A small self-supervised image encoder, trained from scratch.
Model: 8.97M parameters, 32-pixel images, arch pvt, norm rmsnorm, patch size [2, 2], widths [96, 192, 384].
Rows from block 9, named by matrix and row number. Rows with one number belong to one attention dimension. Each number is 128 + 32 x the weight over the matrix's rms, rounded and kept within 0 to 255. All counts start at 0. Numbers have three digits each.
# v: attention value (model.blocks.9.attn.v.weight, 384x384), inputs 128-255
# proj: attention output (model.blocks.9.attn.proj.weight, 384x384, transposed), outputs 128-255
v.153:150078179093134142053106128097106119170116178171094169112133175141152122091120100110103190181200103149135152115116098143083117138071102129066121161130103094130073132121120155194114093166189159145126097094085137093086126126137078119105143158077204140158159114065101126162142147135122128134072135150157133173064125127117147119121151100211104142105165161111146043074082156130164132160097
proj.153:078169127163179084130082108133174114132162111159130030122119103134133170160157115104152194086102159046124125097108159099155143169094143033154139101124131181124102170130133135112135132172104092114105172147114150123137191137114116115196132152153183144143134165157207141143166149095186124153125124114142154101148132132171156163118099190120120072163119128113102120136172160100101148141111
v.154:112098182100096077113111104123141156075068089222072141124134160122114102116161121122132104124131116081090157137097112103102145107098116061073090129188143101147109098156145062106152107097173108119088101123131152166147166097109144139136116114172131110141117090085090115103175053166204123158151151128166203162194126108142126129145167130146178132108140137085154131124137159109140112104161
proj.154:123139169057130142108170111100165084151063131063113102129091076143109189160136119057139094145157042125162110096147132103155156098139128108107178062143118143148123156121092125114099136110095168131102142147088116160139167122111116134099162142102098135156092162185072148203124191163094124070144144082098135161121162121111163191139128066097095084177134166118176203116191133208193127162099
v.155:147140100117126180083072085110128137112157205130134115086132133159134104105110098137140070179128082093139110183100165121182116119157076177083122138161127113134133102145169113103106110177186130069145159105147172116158151072155048127138126133108133099135166126146134203104034142116134163131109108120139097140078062117113120119163147128118125103109164100118111076185170162113115151145162
proj.155:131128138194150151108096171135149116142106092199117148124095130167135167119111138093140087189088137107128176090163147111113166187128131115155125079128161170139098161132147076121137091122127103100102119154119099086152238164097160129132142138165169138133170076143130160064119110180197145070122129065185116080131142161104165130146115090134087127161087145142078072102175196098082142145155
v.156:096141127131122136162076107083106071183121129112160179098079124080181157101172120157136070153076121127153072115113155124140113176161120175157179135117137154154163092183128133167159109154136109108091122165174178118130114068168122099160149091096140140083097107106175100173113161116058156103089130168100121060075094171160080134096079130079084101106107152102148047079128068113120182134139
proj.156:121139194162088157165123184140099113117136098085146075139136128132150121161152143073134152182147128111134114113127192098143172147095132098131095087159117092099101113114117203139118149104135141180099127144197208124120144079111182150048104173099184123158114225134083063088109133183141134122148205194055123133090136126097132142170142112148186137137168062128151156157083127180118108146098
v.157:157115157168096121165152114143106137101139096111107145133141153107096122171109156132117157142137159169123132130119137044090176098146150163094091155070124093137145145130106112088102119138087131194141088124094151115110092120106141124099134132196187082158102162084156145121077070140137128092160201109202142092108143062064100135183113149101083177132185136055156139181117176117135119091141
proj.157:101190029093119121102185156096096177123184102083081139123108109087098165131132131123149144144113142197166185136127109152160138117161128176146155124104136124146071068131112096106138194119181114073109133095150173151147154135146118134077090124101145081094126198133113021134180156059081153168158189120124114151125125133113136144078123131156130137126145114113068163064074163118157154163142
v.158:181136127129156169146162195140186106165109129120154144138124182113080107174172108128154182181141160152145105144113175116070103171159096094098113141185145102152125178157115158121145121122136067213152086141172186162147185131058097150137094090169088109164101125148190145142116092168152112163129107135072073106099132152117166119161135089087116112116176137163104074087156144117148135111159
proj.158:127154228146122112101098132175107157142199115138098120120143110130136151122189127152173068158146155157156133123185097108067083101098105072139140143154150137119149160104131111109125133163200189091117110144107089166072102124120127141140119152113126147065118136126046101143159158101129112104104173113150164133151081112161161120144129141104109091111104117106102096126111166186086151183147
v.159:137191161117165088163089140171168161185167089159094099069047165127159123078158135110137173136087154077123060171106209077065104186118159140073165123146126117172101140125156095155106159078112180184141151100100113071193099114150134106049101157122173158117173156145110133085135125122140155111158099136153156120057119172143139102092154169091136085073147058112149119108149119112129125111123
proj.159:145142138114147107184136144113140149174140171166081108129202078134161125191153159158154096143136173146111132115124101143134094086115128138155079104120138155137169096119086148070127104154121162150120110172083168184113054114154063113129133108126113130164110095108123152153109149178097101130087167134108132144165154128108150107167155107119192071131160139112150128107077110122110138115108
v.160:119126097107118143098088169088129114131137087160153130091109110089133169127125125187084091135148143155178085104178111129095124120114131123112176145125095070113089134153123178140084136187109117135120102108112095137170096119100165160132210144103099122131145143195155132151106149133136132119111175167187099109154106110097104127086119153110139077108130090144132080124171178105130073133151
proj.160:130155200127106126099126127115083102109075152094145100116060152103100167104104133074158153168093154099155153127127146155091110155151111143130128068138119128135138106145167088147117096140135123150123131101191059104129130177144124132120146094154107127162126143177117123181144120099204153127147122082098118136185160124108135099171134067139144152187093132119139134120122141113135146169156
v.161:124203139108087153109130126152135089131120140109075097181110099129078078091114102115136099093123157137174136147123080159105131162135160126137152104149150117132200093149119086073068105100142122151140104079134137093186202137102145138154127092141123125129129110094083098135167143099076131099168096098164083162106130103148178140213126152030212160119161144123156155116121120134088059150150
proj.161:131177124112141150134105123148104140121063143130134166116115113159126098105092110168130105104087083113129116130162146089184146092124148130140136096133133125139106158104114116113143176177090096094121148164105135114126128133104165146104119115097122103156094138127093176090142191179107066084115129118164109127089131168147113140168133141170097118129116157129143145123175123138074145129123
v.162:113105103030167142109149152112132128118145071081184078086131121129137087079113122066094136083147150182099155117182148079073140160099195109118134138167110111081115111115183125108175105068144111170119130091106092123121149101160160151104184088140143157183145116112136109122108116113119145132138109184110108122146102106121120147068165115089159130145183116075104140189071094135105120072159
proj.162:147117105127118103144141191146187122112094121109155151138130112120109130050100113104086133062153175108106131166085155183172059115173143115140051208150116153113125085132091144216123138083151149088134140104145102153094089077114060135158107058164080133087140074071109174075120135077175127100089093177064163166158159117098111139154139118125100110133121146150154127119170110109191106186102
v.163:185115143165144115172186132134155122143103157110171157114178100088082087124105131157137150052215153146158178158140143150077126117183111138111173145166119137103082125111109170157149118055140106047125180120185106121113079127124112156128147152133151122161121187123179104096079149113102124186123111083133179125111073126089138171075127139061120090137116133099176166182164096109095098183196
proj.163:115131114097111125147152126105123133160156167074110173147075101106115094153177147108108099116096124143137114137067146180154119097153088159101132033124098107119153141140130095149141129186120054204151161200127117111147113126145156117184142097119186134101101132170110118111144108128079118133157122161156067111076149220173152144127117116137121156139185101092140221135058147088146154095104
v.164:141122154133171110170079148073133093126115160167136110126120121161095118114124129151143140138180204124110090116073127114166057095147149119154104104195146087138161126130112137173148212070153110141131134057147138132151132147123146117132171092076131145130113128151152117148088165108172104094132088093089093189194146107125124173094167167148088135175155129061131159130103063207080114123176
proj.164:114123071104103148096143137153124122105136134150113115183155163118128137145169121076126102092095149114142071126093130145149170165105098102110086132090109152161160149138131151123091095144060166147123116195144107097115082167091148131129099165102172152137134165138083153128090149082131094138130096132178098118112113068165118138150122064128167198156156114137144146131207140176099121105132
v.165:137090150109190160142165154084120137090152152065126138050163170161107151231165121120127168088148171153102089165117118102137131094130147152128128072183108179131121129106075089171119130188168168130137147105143038105127089154112124113102136120064128145078157103102128109197078140115103123104086123148115145159122164131080112063154185129115167114094147135053159107208111155162135125105141
proj.165:144153135167087110132056102108133155088081118043116070113192126149102076086129115054173124133110138099105073139129136090131112063130111131154103134116146136119128086131141178125103188099098195147124128106123193103124091083151081125169086179104133133180129161090084102133128155104211114119135182152037164111173102165144100130215172156129137091093134111147127094154185115100121160106133
v.166:092181125113185208164129118161046110164126124145118213127126207105178142214073139116150152060143133115166095134102141159153142137148164142141123080133168156166119195140162153118187129127153127154126154061131094131212127127121134056125124168142121119102181132150163140154111167131196130152119159092098131149119124134169074056140143130049167176133104081139076097090085084147126100113123
proj.166:112046161188134079159142111161101139151118133097151145094184110090113114096140117088115107146084161180075141107101120100058108208186114071170083143114083121104113122107108187107128137128133160074149081191155146134117074125121123137176117100141182146093133120135068156166153122137119118140097110162034141134054124084126183125180170100157123073093153117154134091123135102094215114158135
v.167:175076142105130182133113081110162162112166119093146073154156132099116112122124125132083151171140128093086133103092137128095068138050131168084154168105113171098153185041210099099165042157098110187138159206153080148181151167137119157124107072096126127140117100169117119110102095068120139155106075130197140107162144119120125110121118107092096148153139073123116145126111162167169163215095
proj.167:129176160136106177102127152134110074083133150157108145092143107132161140111143145140141142136102089181160096124122122143123182110146144140153171114130115136152123148140122160157135156141051080157101090151152182131127081104124160128116176117113127142135131107120149147117088108157084127150146141142143087141100110121064087103097159136105131134113089132124130127078138132096105125116131
v.168:186157094149096152149118071176127076118073162067109153109118118079108117088152118137137128084137165132152160149130086096142072203158100149167178132175067146113163172129172142127148108105123182082094122056143094072090148129162155159165129088127094124198086128067120100168142104150135143122128151133135151160120133083087099126051113156127165146159108060126123094130096110136080151131128
proj.168:111100137171143117187087169165105146100171086148133112096146132103122085120131155170096089109081212133098122097126175181095101174115101181077110178142148141150132115133141121142142120131130079087127084128129106113138161122128060143203125044118071142102163055101093130128154116146183140079119169164108093164188127090115111129117148119122098104165124138149124090116156122123143084135126
v.169:081118122164113162117094154091099145085119158156123086214151115175104178139092102201128173102142163118119159129141141127098039137186088159128105175099092132129123064086123162090220063171131076082150129150110160158121096135112147109122155092143114196135154133145078134088101120128134122155083112172115083126164150165144056132119115126154114138142131099060144198056113158107142118107146
proj.169:125110091167122119116102075170156120109201141140120011159162127140151143124179102076162089111156117135149101096122113154137156165104117141162185120091147102068128201119125130191142128142099163166125147095123168162095118128183149132064047155133196139147085100138132051167114103110121114124105087111116173098177072134137128128171125113095130164089155131143156136147143152251121119084110
v.170:161175099089123161103186116154171107075156120152127152147094097054150108119142123165152051166139122181146134102108105107159022172172147119152097134149093076090074151126139156161149104139088121084161107099110138066083087091120145082134160163131155157124094123202106151104089108113094142154137122112168140069109134138143104155177102083127142105129138153130039172097144121156153116097152
proj.170:100091115151160164115131206092166100142144080169151136138135142188132112135113119068089103137185104128111147140076206133133146177158143092110038062090170130128143132115125115082131166065148160149152127125131141137166135101104163137135163124125114103116121180094113100134193132183054142115101097201087138177085154078144112135166140113172143071120175117147170109137142121139157137146120
v.171:121156084128113147109140129091122139103145167102167135174168093167141141183178097122099143136197213120144148096170152133096110122164049146129128084126219215175090100150098145120094185192112127131141113169060124107131194096062152127171095104102151145142105109145139123163166095144127168145129185066111142106088090117077115135115127169139113133119127123115110140168139107117089114178139
proj.171:137088122132096160146195092140071150112063160097125113148111115115128080091147130183183094088110146112134111132117086101129176124088127158106184133113138087112121144135138199118064176118099113177138140092154158130130076106090154123102128143105147105135123179110130159133090186115227077118155151132077132131123123122155154148136159124109063197126141097071098191195071116139176112096145
v.172:140132135126141139146070143144171133156075147105099093116102150100068160148141138106133142099146066141131081107087163069100094188150070134130040124142133163119178138082062107090094127110147166135168136157068073103102117138130162107163145101109125150177125161085084178089137119160089106104155107087128114125145129132105172149164126073065145181142078126101089170115142133161127106094138
proj.172:177098129122123111119123098126160151157091098112200144124134129222138102083096099175115118116149163088106117124200124122143127114119168127145085188142137152136129112148126142193135101153074126098138186110107142115131097098103111163166160090156157100106164119077169178117108110136184134091107075133143158147147133113137082111137122142135072078123109146160131149179105126132162107123153
v.173:168160179133147118115153148137100094126124126130095148118118124111100124160032141140063123123123099150106101122206175064150099151116072155104157151125123144109160138156119142154149084185188128150198117119112175119111094149135087139108176058121085109090075139132156099089188152095166102093171116124144187139125108124131138163129100122107123101127147175100071134164137112131113180164119
proj.173:161132073150143143155137108097161156147070167182182116108068138081123140121131132158126088152096135145116177199130078118138136066170125101116255167111123111123114133115130069159130081164109097161133100066117101100139114162120120131148100128104065113080163117140154166141149117148163127126117096125159100158144134114124168135177124104092066141109090137126110170047122128125175110131132
v.174:158182137177159093079116176177124111121125052140140124125129165089145126083126111072158123131121084112089149115102141157095207120143122166117123169144108118096129160081122115144152132183171095085097078095155170125098122173173197178106151107061079083151152155133145170176131089151121125098145169106135108125090147118100081108122085101120088142101180117101082136125109177157151181163096
proj.174:136137009136162176095132103102117172149119111145105159117120135183124215094065110134153102093155107112149161114166169107137093136121146113176084071125116127096140166087123102108147130102070116090172146162125143150085137136155132109112207178142212139109105096101178068091126122128076116115146070135174131106138184091151133107177130177133100058092186116087134074093143129153117125117131
v.175:162123171104127143097130080125124149171160166092161118144115155148106075119093137181174121133146064161142059164121114072183139116187148123181160115125117102115158106130154130144146169121179118167073067097142110089132047130152097125133127137094138151138084121199087184080141102138125115143138152082116145109139103088110130148126172146086091078080191052124085158092115095086086162164106
proj.175:123138146112120181093085095117098153087080084081114115096159127206113159077119156084150084108168139129111126141143154142104094076102097156108076087120155144174113155112143144146110213064100157128156116091116099141148157100167063166147112034133109131183095085145128029164148191073137109092119169069094205125121154148117100143127151154085038123093107149113140084085166122072120148123129
v.176:099190134093146116122122176032158156147112106138146094149119136097136122142165151110119105023158107122173077172152103087131133097154218101108125143090099112125095158166140120118137124101185105112136110079131166148184108120164179108144141098113137139150123153101177108188187087117150126136055094152173101141129136155089109156096136156111147111080125153233091124168128135130153157111101
proj.176:112123110092118132123130168111173111132136103119126125146145178206124154094143116035123113134124150070095172103111122105042086149128091076116154071146141151165130170106107133099112061096109154106139112166085179130166113145162089112166182161139162140131133086192109123095134118085096145114091047092156141140153144084092093121146090167109148099137103140089144150135200104135093138148162
v.177:136124126163136160154128118131100161136123119113124108111127104110087138163150183119178124080066173145128127115118102169052125088169091094086155134137131126093114104110114099176162151188097142164123122127137143072084173073114131161152177147181188113126146098121136113169127089118179102132103131182031155119137110192130140143161134097087126130118101135098154221070083170113127092152126
proj.177:178123118137134119108137134075171138101055133150161129119157148138137126088091104127136086034134142146092144134135201145135056155126133181152074151089112141123096111140076087177097099046139128093156142120124132170154090175082109141129155123129092136163122084113181114128167106123154121116146108119080156136168172120165125111167176098158178095122197162124152029159079130114189121095131
v.178:156055102099157190159169114156144092133173144095127137081113125137065148095151172127140174143090119101114176153153109200127129178140157119214188105067067096114095153127121155119090157117094096121204143106096182119134150145160152132151137118108151119099167161109130099125118086108135083164143069197179140168107138185172154150237108097100114138146163099104075130138128118110112167129143
proj.178:136158201143132126159104130142072118099126094183149157138201169160175096104103121060164039111089157090135134114121212099121133140143109155120026152126128126101160137090147139131134160117177161118116117143111106108107162110098072125186137168127132109151124169170155106124084174111066136126123174155123094102132120095130135121114136194125164126090140133081082042066080114061157113113128
v.179:123165143118150121098079085102128110128101147147128082125145100128125100081095191137124149098121090108127140111084113115160111136128110204118122097096207099156153106053128157124154121178142099100154194142064168179134135073111115100112148097184156110119140105146136078105176133136143127098167110144108119143112105124097154120162123086085188120123053146166146181071147139157110152101136
proj.179:137078120141105148198136191154149149142153137150139145110114099108103078093122135092124157158094157155125138127128160146129077115113160081146161144104148136170112154142113167147137184089176118082106067090183142145100105076114140128106113167137109145066154126073103182120119101065134077108161144158126129142103140120101160119092169158145083163110098151112137115074156128108102107123113
v.180:206103092146110134127173120097097158079154167153184157106135166098171085103157122136107142125148115090092124104204163089064080182144172107167098159122189160118102132182083089088146193060128127121091053099120127102168134121115106119122157155129133109111129147123091077111183143104065100102138098159111114133131047097143103093158100156132171168125121147157130048112096146107099144131148
proj.180:139121127147135151183080114136173121094112152114111061109166125087143089119132105174140237147091128120127144174087133123168159094154105168099098142106107100081149127134121183163118101116160138183129125069135163118153133089168152160165081154111071118133134203109190094144093119147158140177155203214035095113147090117146118145146182122172109204156199143145126154123120119142103151080101
v.181:161128105089129088151128140114155148079107121116068132122105101165194142142119153132141152151137091097112092174128100168164123109102083096203129144147129077132117103138090009078142152128138072089125161166135113138146083160160116145164095079149101183065207103100129193158127150090060102158143190124136119152122159149116104153083181083138123148103089099150145120076160067116111156106104
proj.181:106099102145143128191126124136171112161153200132118064137155125150115119134142143109077178106074093128130087085108124122138099090123175087097199201156111135156122121110129156098129010161109181119095082108113163183142161095109093132142205185176000120106165101136183161141142127178137167075103122150123035177168125082069120086114112148136152119190155158151154120198156126146087139133122
v.182:109177142182136102117158134173148133133129095144141134097115127120134123168108210142119135173150126153178150105102124120155136093145108107148154129197088059123129133089135129116090145126099165159158056184123151118084109060189210101117091104120135119147185097178126086144149160199113053095127130105173105123177141164148145114108114105094164139150084114175132118096139091126107171163123
proj.182:156163103061122136149107154120132111175116118084128139125147142180124166173121113149139172126116055088113132137139142138197140112087122141119113079167134129078147102112106156056125154141108124114142152068168128107106167147143086137114094060103185180168097091107194200105161137145183176112112129136083179106158093197162090132129123161100143110079186189131142134148066121146115126114121
v.183:106150131120105176115127112182063119107138089176173155111194147119103140121087126153185156185130151128098121154123078146139124178119186154179132109113147100124167131170151125094113118142141112167117173175142103128129106094146096110125135145076094115109088138160119112088163095097160139110125147141118102092055098113164155155131189105153151149121137143104131160070114150130184084160071
proj.183:135195121085146103101141094106097191127210151122157150154091135095127179127131132173093142064135147101115143169104165159086155176171109108146138084112133097153114128108133090142166143176118066113142128028156122160119147144088154120129098095059152155184130076088124066095136075146115125086117117131180085123114136088106141114106107103137224100106130115157110152111082131110137076136144
v.184:138131099112127144195111125202168143112121123125203162129133171119154088128105172147181132161141157115133117117159161115111122123182151119135139141113125089089074076127094129189161127123110173150135093071150127143125151121145129132108135129172078158123076116120161136128216090130153160151103149091110162127126107141082231142132146110091181127110127114141118158129164060098138151142129
proj.184:137110143122112169124105110107115135126191110131127153164106123130121156121117155174104157172066120192150179131124118164151142140097135129124129086138119130145110149158088132200102113192113081136142162082162139151169100170147135132127109057107135154147168133124149159171102095183139157121163116104134104144126151061100109115043123107153151145104129130153162147142118117123148108167145
v.185:124112094113123142145139173174097082134104135132190173152101098121141116144123163176140145094103096178105088089150098134142125170154068152162148137143158146192094136099163106104171117137102114110175125108153102152138110125136163156097100113166152108121114172111104148145105116082145136154160133101191149072102147107189142129138139125108130137142121125122137119142137076104077092127104
proj.185:086122177093137132190180150168120115138201130180081098098145187131130135116178140166147088170131161110129130089127131113102186118145156076108140119151124099097127116108145134084132098147145163157108096108196153172117161124066145141175141140098094138142153140183104119113157152199101164156114153150088140127123144122084137129119118126103178173114128094126117073100122136132128109146143
v.186:210155142136114132154106101138111183159159152169102115180143105165102137147124133087075113103122105164133132188136114176161131121151151088149159146137119112138117090179133108123084177151141200107169126129141075166139178172114129162100111109056190086113126117120117123129117122149131116112061126063137157120142073152171132057108164193168118146169117074132162110135160184108207147118176
proj.186:111136146087121134134175081115138105166085146099136088135125118147117123100128124099177076170126144087149129122165133144146160094135123158157112091117145131146144129136105089115122095137097107146115160103126144133101163150138132129126143162148196150135117102126155101170099099154172121123123154111200128166139124115154118117149120086136133127194185092178131153141129133177085144105157
v.187:093150120072115102147111132181128181128147111090103137122156142102085162111140074122135107127120118139152101103129101153072152138116151169125097093151110153154105105113171095130188131085132182097162096135131139088139095131158160085099082062125161139077121097130176119150130114136120136136165152209101139107098105134125150126063085093133143111197187125146112158091140127087137117117117
proj.187:151112171171089193127166189121148112089174117185104126138113152178181171098163155161172072155132115116154124130171180123136142099146130130184136104117112140129094097140141124097096210110117115082094113100178105188098130087137159163094132155137138156118096117135074182130103133109174109127063189101089165146124111189124098118185157163103073138089111147143117149183112151150095121161127
v.188:086122159052086174092107172133167162132116118169107157147063115096140134124117133136144121140144092096098135056132198100154077164128123185133108136162152108122157106124125134119161181168174049078135146134083144146082115157106159168105097141120156084115111122078149113136094138124088057117094138148036064142100126134124138129088086125159165105167165094140099137132164143096153154124165
proj.188:111124057182122079138124100114134123121221133160126057096185092150119178148122140173106089170127148147145133093147186146138104153113118081135118125108159162105122160137090077130121097211125133149119101184174137141102114121110131101119139162125166141130136075181164177125101079096105145079204149129200146129110150076033196128090145090093191080072092131130153110081088126176090132156087
v.189:170115184094154109113137147127137151105114044177100149108110145184153122184135096112142132096121092132154075108082188148118119114150109120147150159123116124099142135158059136128125129122098104130164125127123175109103134139141163121145123098149117122138104117131175144136127120119124205104174112131173098140172156147155143137127094107126172141147122139163128134085100158083134073141154
proj.189:130119145116148161121170114179152157098108151161177093151134161143145133121113132139121120089079096093131128196135093042138170110103153076113090167151134135106110220104144153112114155077129119138117081083155095142142144177086176135135147180098098146136114161132119123134106104190179133168132142159117113073074152160139133131209108158130089160095152073081107094150147094146053163129118
v.190:098090063155161151166131163164110170126146119117090124122051157091095143176115112131148117087077158047085129135076141085143162129107170131161129191114202075100128113127136100133137101128175135088104151196125146135167128115076147120088113120100163093181097065137088154146167139117112176159131145174116141151109103154178152189149133139150092112140163054089055153119094075146155167149130
proj.190:157119145138098167118155149135103112175052125111139142104137068149135172073133138073113102062141173154099146091133100149069083122195157167139133098129136156133104107115148105076105078159123126047122129069152135100136163112099109140120170117171115082103119093116161100081141111109190148041110178103093101150179184143144155089125153187092112096161127167137126105139091137106155116170149
v.191:106103150163104113122087142215097160178182082121118194146145066133089135128125103154159110103108109166121136139143060089126146107107127136151084143110151134132144153129114163083109063131116076103188126182111127089180227132205050111121108184132077105113093194100079103127123187083123106121157180127127129114174132085123131073176127085166108175155165124129100137109139129115112107111128
proj.191:138157106133139195047148124111100119103139174157087073162130143115152018124133140191140161192178131164161114104102119185154113135142108173148134077084128125137128130147083165245146105089141089173135130126125181125133127074141231141141110051162180128159119076126087170050101127185013087132121133191128091143045133110081106133061153096171121137126093167146150139097187119148086100156118
v.192:161145167129163084118146118121135100131134096112048091188096117110157126163047071150166148119066144125117122141145110148163123167145115142052087145077141147078178102120068096101146136119087122109158128116147163132130182108125109103091141126126072095160107163123205125180143100185086165182147076091127117118162087092122122162113086141121157086106148142070193087112104126114097148107099
proj.192:122134118143142167164140175130114131127149129154156199106089159147158137095107145131139106140145068182146057114139129109122111162119145106145220181118130122195103169115091155150145105134076113140140101162116150098121064075100136122116173093138164137121147050131138148064171024147142063067136096151081098111075168161120177121087131075101133161103139081166122107082135135125166113121147
v.193:078160081057049141108142173176169100121110188119145176098141121115127054142116100154137117111088157219152093131094151095058150139099121115163100134125100122087124156136120157140127131159140016164101146195107062132095135104103144115148147087131097139152118069101116143078158170136082118125125138168183109082119133108111108195082136098119122202143117170180150172122139107068082166156108
proj.193:117102127099169077153163158107142147129134154194136177083142132151133192151122122082135142095102093168125117078116101144134090107131130107138122123142162134114135169131128109112147146121106137154143104080096128152103113134095156134106080101142109128084159177129113039130128155112093175086103159125140126101117158191179158168141121182121083142129176063104127090144127132169118167134145
v.194:173092084165122102133106135143145125200131094132127204186095083136180048068097109117092136113108067088165122162165174123153137104103091159098168114089077179074091143153095149057161139126120123142173125117131116166118147146156149085110097165112134086172168098141130121136099122157144156115156125114138074134107163091108145139091102125103174135167139150118141156154158123169144107179118
proj.194:112166119075156105176110148076114144124115111118126133178102132090114140118136174090163113068164150152050111147071126134112106200117138117162089151114117110136150094158106154066105147128151144169115147171033109093097131164099098112183167078117110171096153123087082122132143152063115105169077087175081159104186106139079120071171121065125175142201142174069130049102090134078093152172185
v.195:158091141160172133166082150154075057178088130183125094090082066124092113103173108145108087124111105118139083083190130180085147159099138172125128143148142059173088118154095061152094109127109188148136144182151152174133130106121066158189130119057072136176090186098134188145091159192123125088090102111091140130141137141082125155129135119126007171112100148075151162098099116116177122192142
proj.195:049063156116139087096167184156118113118119129152133143074108136163133122156107131159123166159081128158162177133139076108107105115098104168130096144114119124103153095140140149099150105070101093115145074095153137153126117179134085142083125190149160109130138066154176109128125154077160117090156069097175162116137140104130173118112098133144135117132120081131117111165196124114143073098108
v.196:150149145084138124192124140123118079127080132108059144118189117141138143114198085087150129199186104167188125123061081120150188160087144121155140108169106161120073187104093101142143121098174159128136201166134149118186080148099096205142129120099095132119173147155087139105184110095129076169133155088141093112120090098126159155120112125173100101160164108137153098151127104111100188130107
proj.196:112093060086151157156107121157102169098124103130139161114089122086142114120091165194101061113110118188117111184171102152134117114138100213115128180154127113102116121141126162167132104146137072137142122166155124121091169102140150152150129068122099113101114163132149136141098142133159123165097114134109014120141127127151107140067123108135126143132133126142144139100149155167103125139145
v.197:199084142145105142155142109142152210092110163137134100127142081079130165133109127135136059117125111140160138062132145072129154126211149136130115100095061101094153100126177151095132139108138110159171152112178138155130092147151181089129074113112124116186110171106085132105117153094140105156130133070164067127113166111108058148090153115134148135075155121102200203150106110098167147162159
proj.197:145068044148128146148128169121166169124124097125101214083136098124130119135100200114091178094137139122134153143115160111145099167118143126114164190108136141144145115144105134182137181121061059061138111101128128123162141117140083123116181082182144098131143088147123105091148069188216151092119103154106130140206130111153184144121111085110071075172113090138100083091158154105182116092186
v.198:110110126166115164108123157189176125132153116132124161137156093148146200104069121134094103148117132093101209089157125112130086162144161153159120123136138110155141134117118149132133105168086073142152124124041158153204082140138073096122135113156149143112128086148159173108089156130195157107154151142135177129164202131098113139181157170077094152069123106128148127084122145103121137110123
proj.198:150156084143141134143144070159149138146123113063145152093156149124142143092112134149147171136114128130131198158088184112176127164207109179113215159130177158141145113137127111100129129123096082100124151086166123155134132141125125113120114183131097109120152171120154093116155142176112132081121149141106114126130126101180123145170143101176108107073114111154142106137111138116169118136104
v.199:117119097191167078075140122100115144087203154083124175093124100160135107133098132147082188145112153153132159211076143093105133118148069093132178180174129112088126120136177137108111119107173111061073104115113143151098115130156071156181167096176104117112157152169086169084145155122111132132151146083140108115145144134136118176087128140124146075100146122078104095154176121118127097094165
proj.199:156088164127101132114145194175128108173156092198105119123178153132123091117194123176113159184136112114147108064146183109115113161105115154088121109096138123119183131144118141152149104022133154147141144178163156124155111119133102124130165102040103146173107189160154178190128117147118124090124121096110173140080113119141155101180091103092096164082127133123132223070200131118162096112118
v.200:106179111200180153088123092122070057133043086093101103095129087067183141154176157150148110116101175116082122175126097159124070135101127104113152127111181144095097107061119113169147080142168078101176096191129065109130155083122164082075125126110154095088080147098086175093133114102098088096170131094120135103151177109088099162129133120170190188080064096120179114138113139097131134113083
proj.200:125051061118127063185168173095127121114213167143137120158100119130126127157121137079146213079193104128122130082075236123079045150148117083114168126097123119120097106137163157101139188084127146071088162149119136170160154117140115104129087141177067107158123108138140172117163148122153124120168127151075144125084082141128126141179108124088107095121148125158131104133154120071135161103138
v.201:096115141141097099129155127115132136164119130128056210126164132111130197090106157126083151127152087156086168160158115113109104130142135110152118136142167081188148155072086142166156176118126120146056024153139158115134122174142107148116103099155114084115094087119137127108127146133107131117069085118096105096125122122158185186152136113116137075097127113162115139119148125143073147096039
proj.201:163138131128101124200148120157141191078120115121144128136155151109121047120123114101175150109124116189114087135175091113134092151113169126137172163133131076109126105137136111153155098120121172121166144158129110137114051089138105136102137111129143124063171113109116123139151072155164054137135120122118153152140160125069119112046157068077207114122111127113102021114053121103169094125126
v.202:140148134076141145125088156137115168138109183126164149170154105151127139112072098083132124145158096082138106165154089144154162122117125150105111153080144163133165169073144098065074134140111175228112167136181127096056147157102138107173160111074139143133089176182107133098109096105146163048095180121094086136108120151185123154088038108126126095129160122113141129121159143107154148152110
proj.202:151156111130141178140058141134102093136120085089104121085152138129126101156109166157182150138146075209084115124158159074153114138103100079100181156110140144147148108162136145071117089159126062126126155090119086165135110158153092142075158068124132092147133139128070113097177080153100177105161073165080145182135104152113194120072135119103121076104095104153132193037137154143167159105089
v.203:093165152174168119176126094104123140182105215083142113140158087131171098156136156108161049184110069077159195149133164162122121110143093139219092109081113117169114144114186085104191102106129141152137142152152115117131117121151127131095162147085105132127124158133174119118094094077134177099167183106168057129169119115116175205117097117161198173118111104161112137085117113130171151170161
proj.203:165110112051149155105147170103134135129160095171117130109116107163139187180119117147140156110110147152148128163150083119118095091129157117095141243144151118182173161165130104186119136138098152125108124097109146095100116174147127138166158109139102150150142110150153145141134143127166146145099056177096185121121165151096152132075143103157168170181156165123118148137116155094134171086119
v.204:095147063169131155146086121141110148137129069119120110135151157134057100181132161126129093127165149055137158084102107138143097074059154169103091151112183152077105114111086125104089159066133112164125108099165097157042149142192106172086092099124126180132102196174113140192137162135143173172132093108108159132139095116176120205146139196124139118163130166143145133094168156058152110139139
proj.204:156112180111119169123132113171124105104087140183115086152075116101152221112140134088131114166121103157130195097113087119091203122118065128156114141093123132167134179149114118100112114140175083122132212149119092126164137138097072123113163153106194108180137097143176116054103130164128128135131080112123126163137121110119136114100140116119134139133107181145085139226140135165116131125118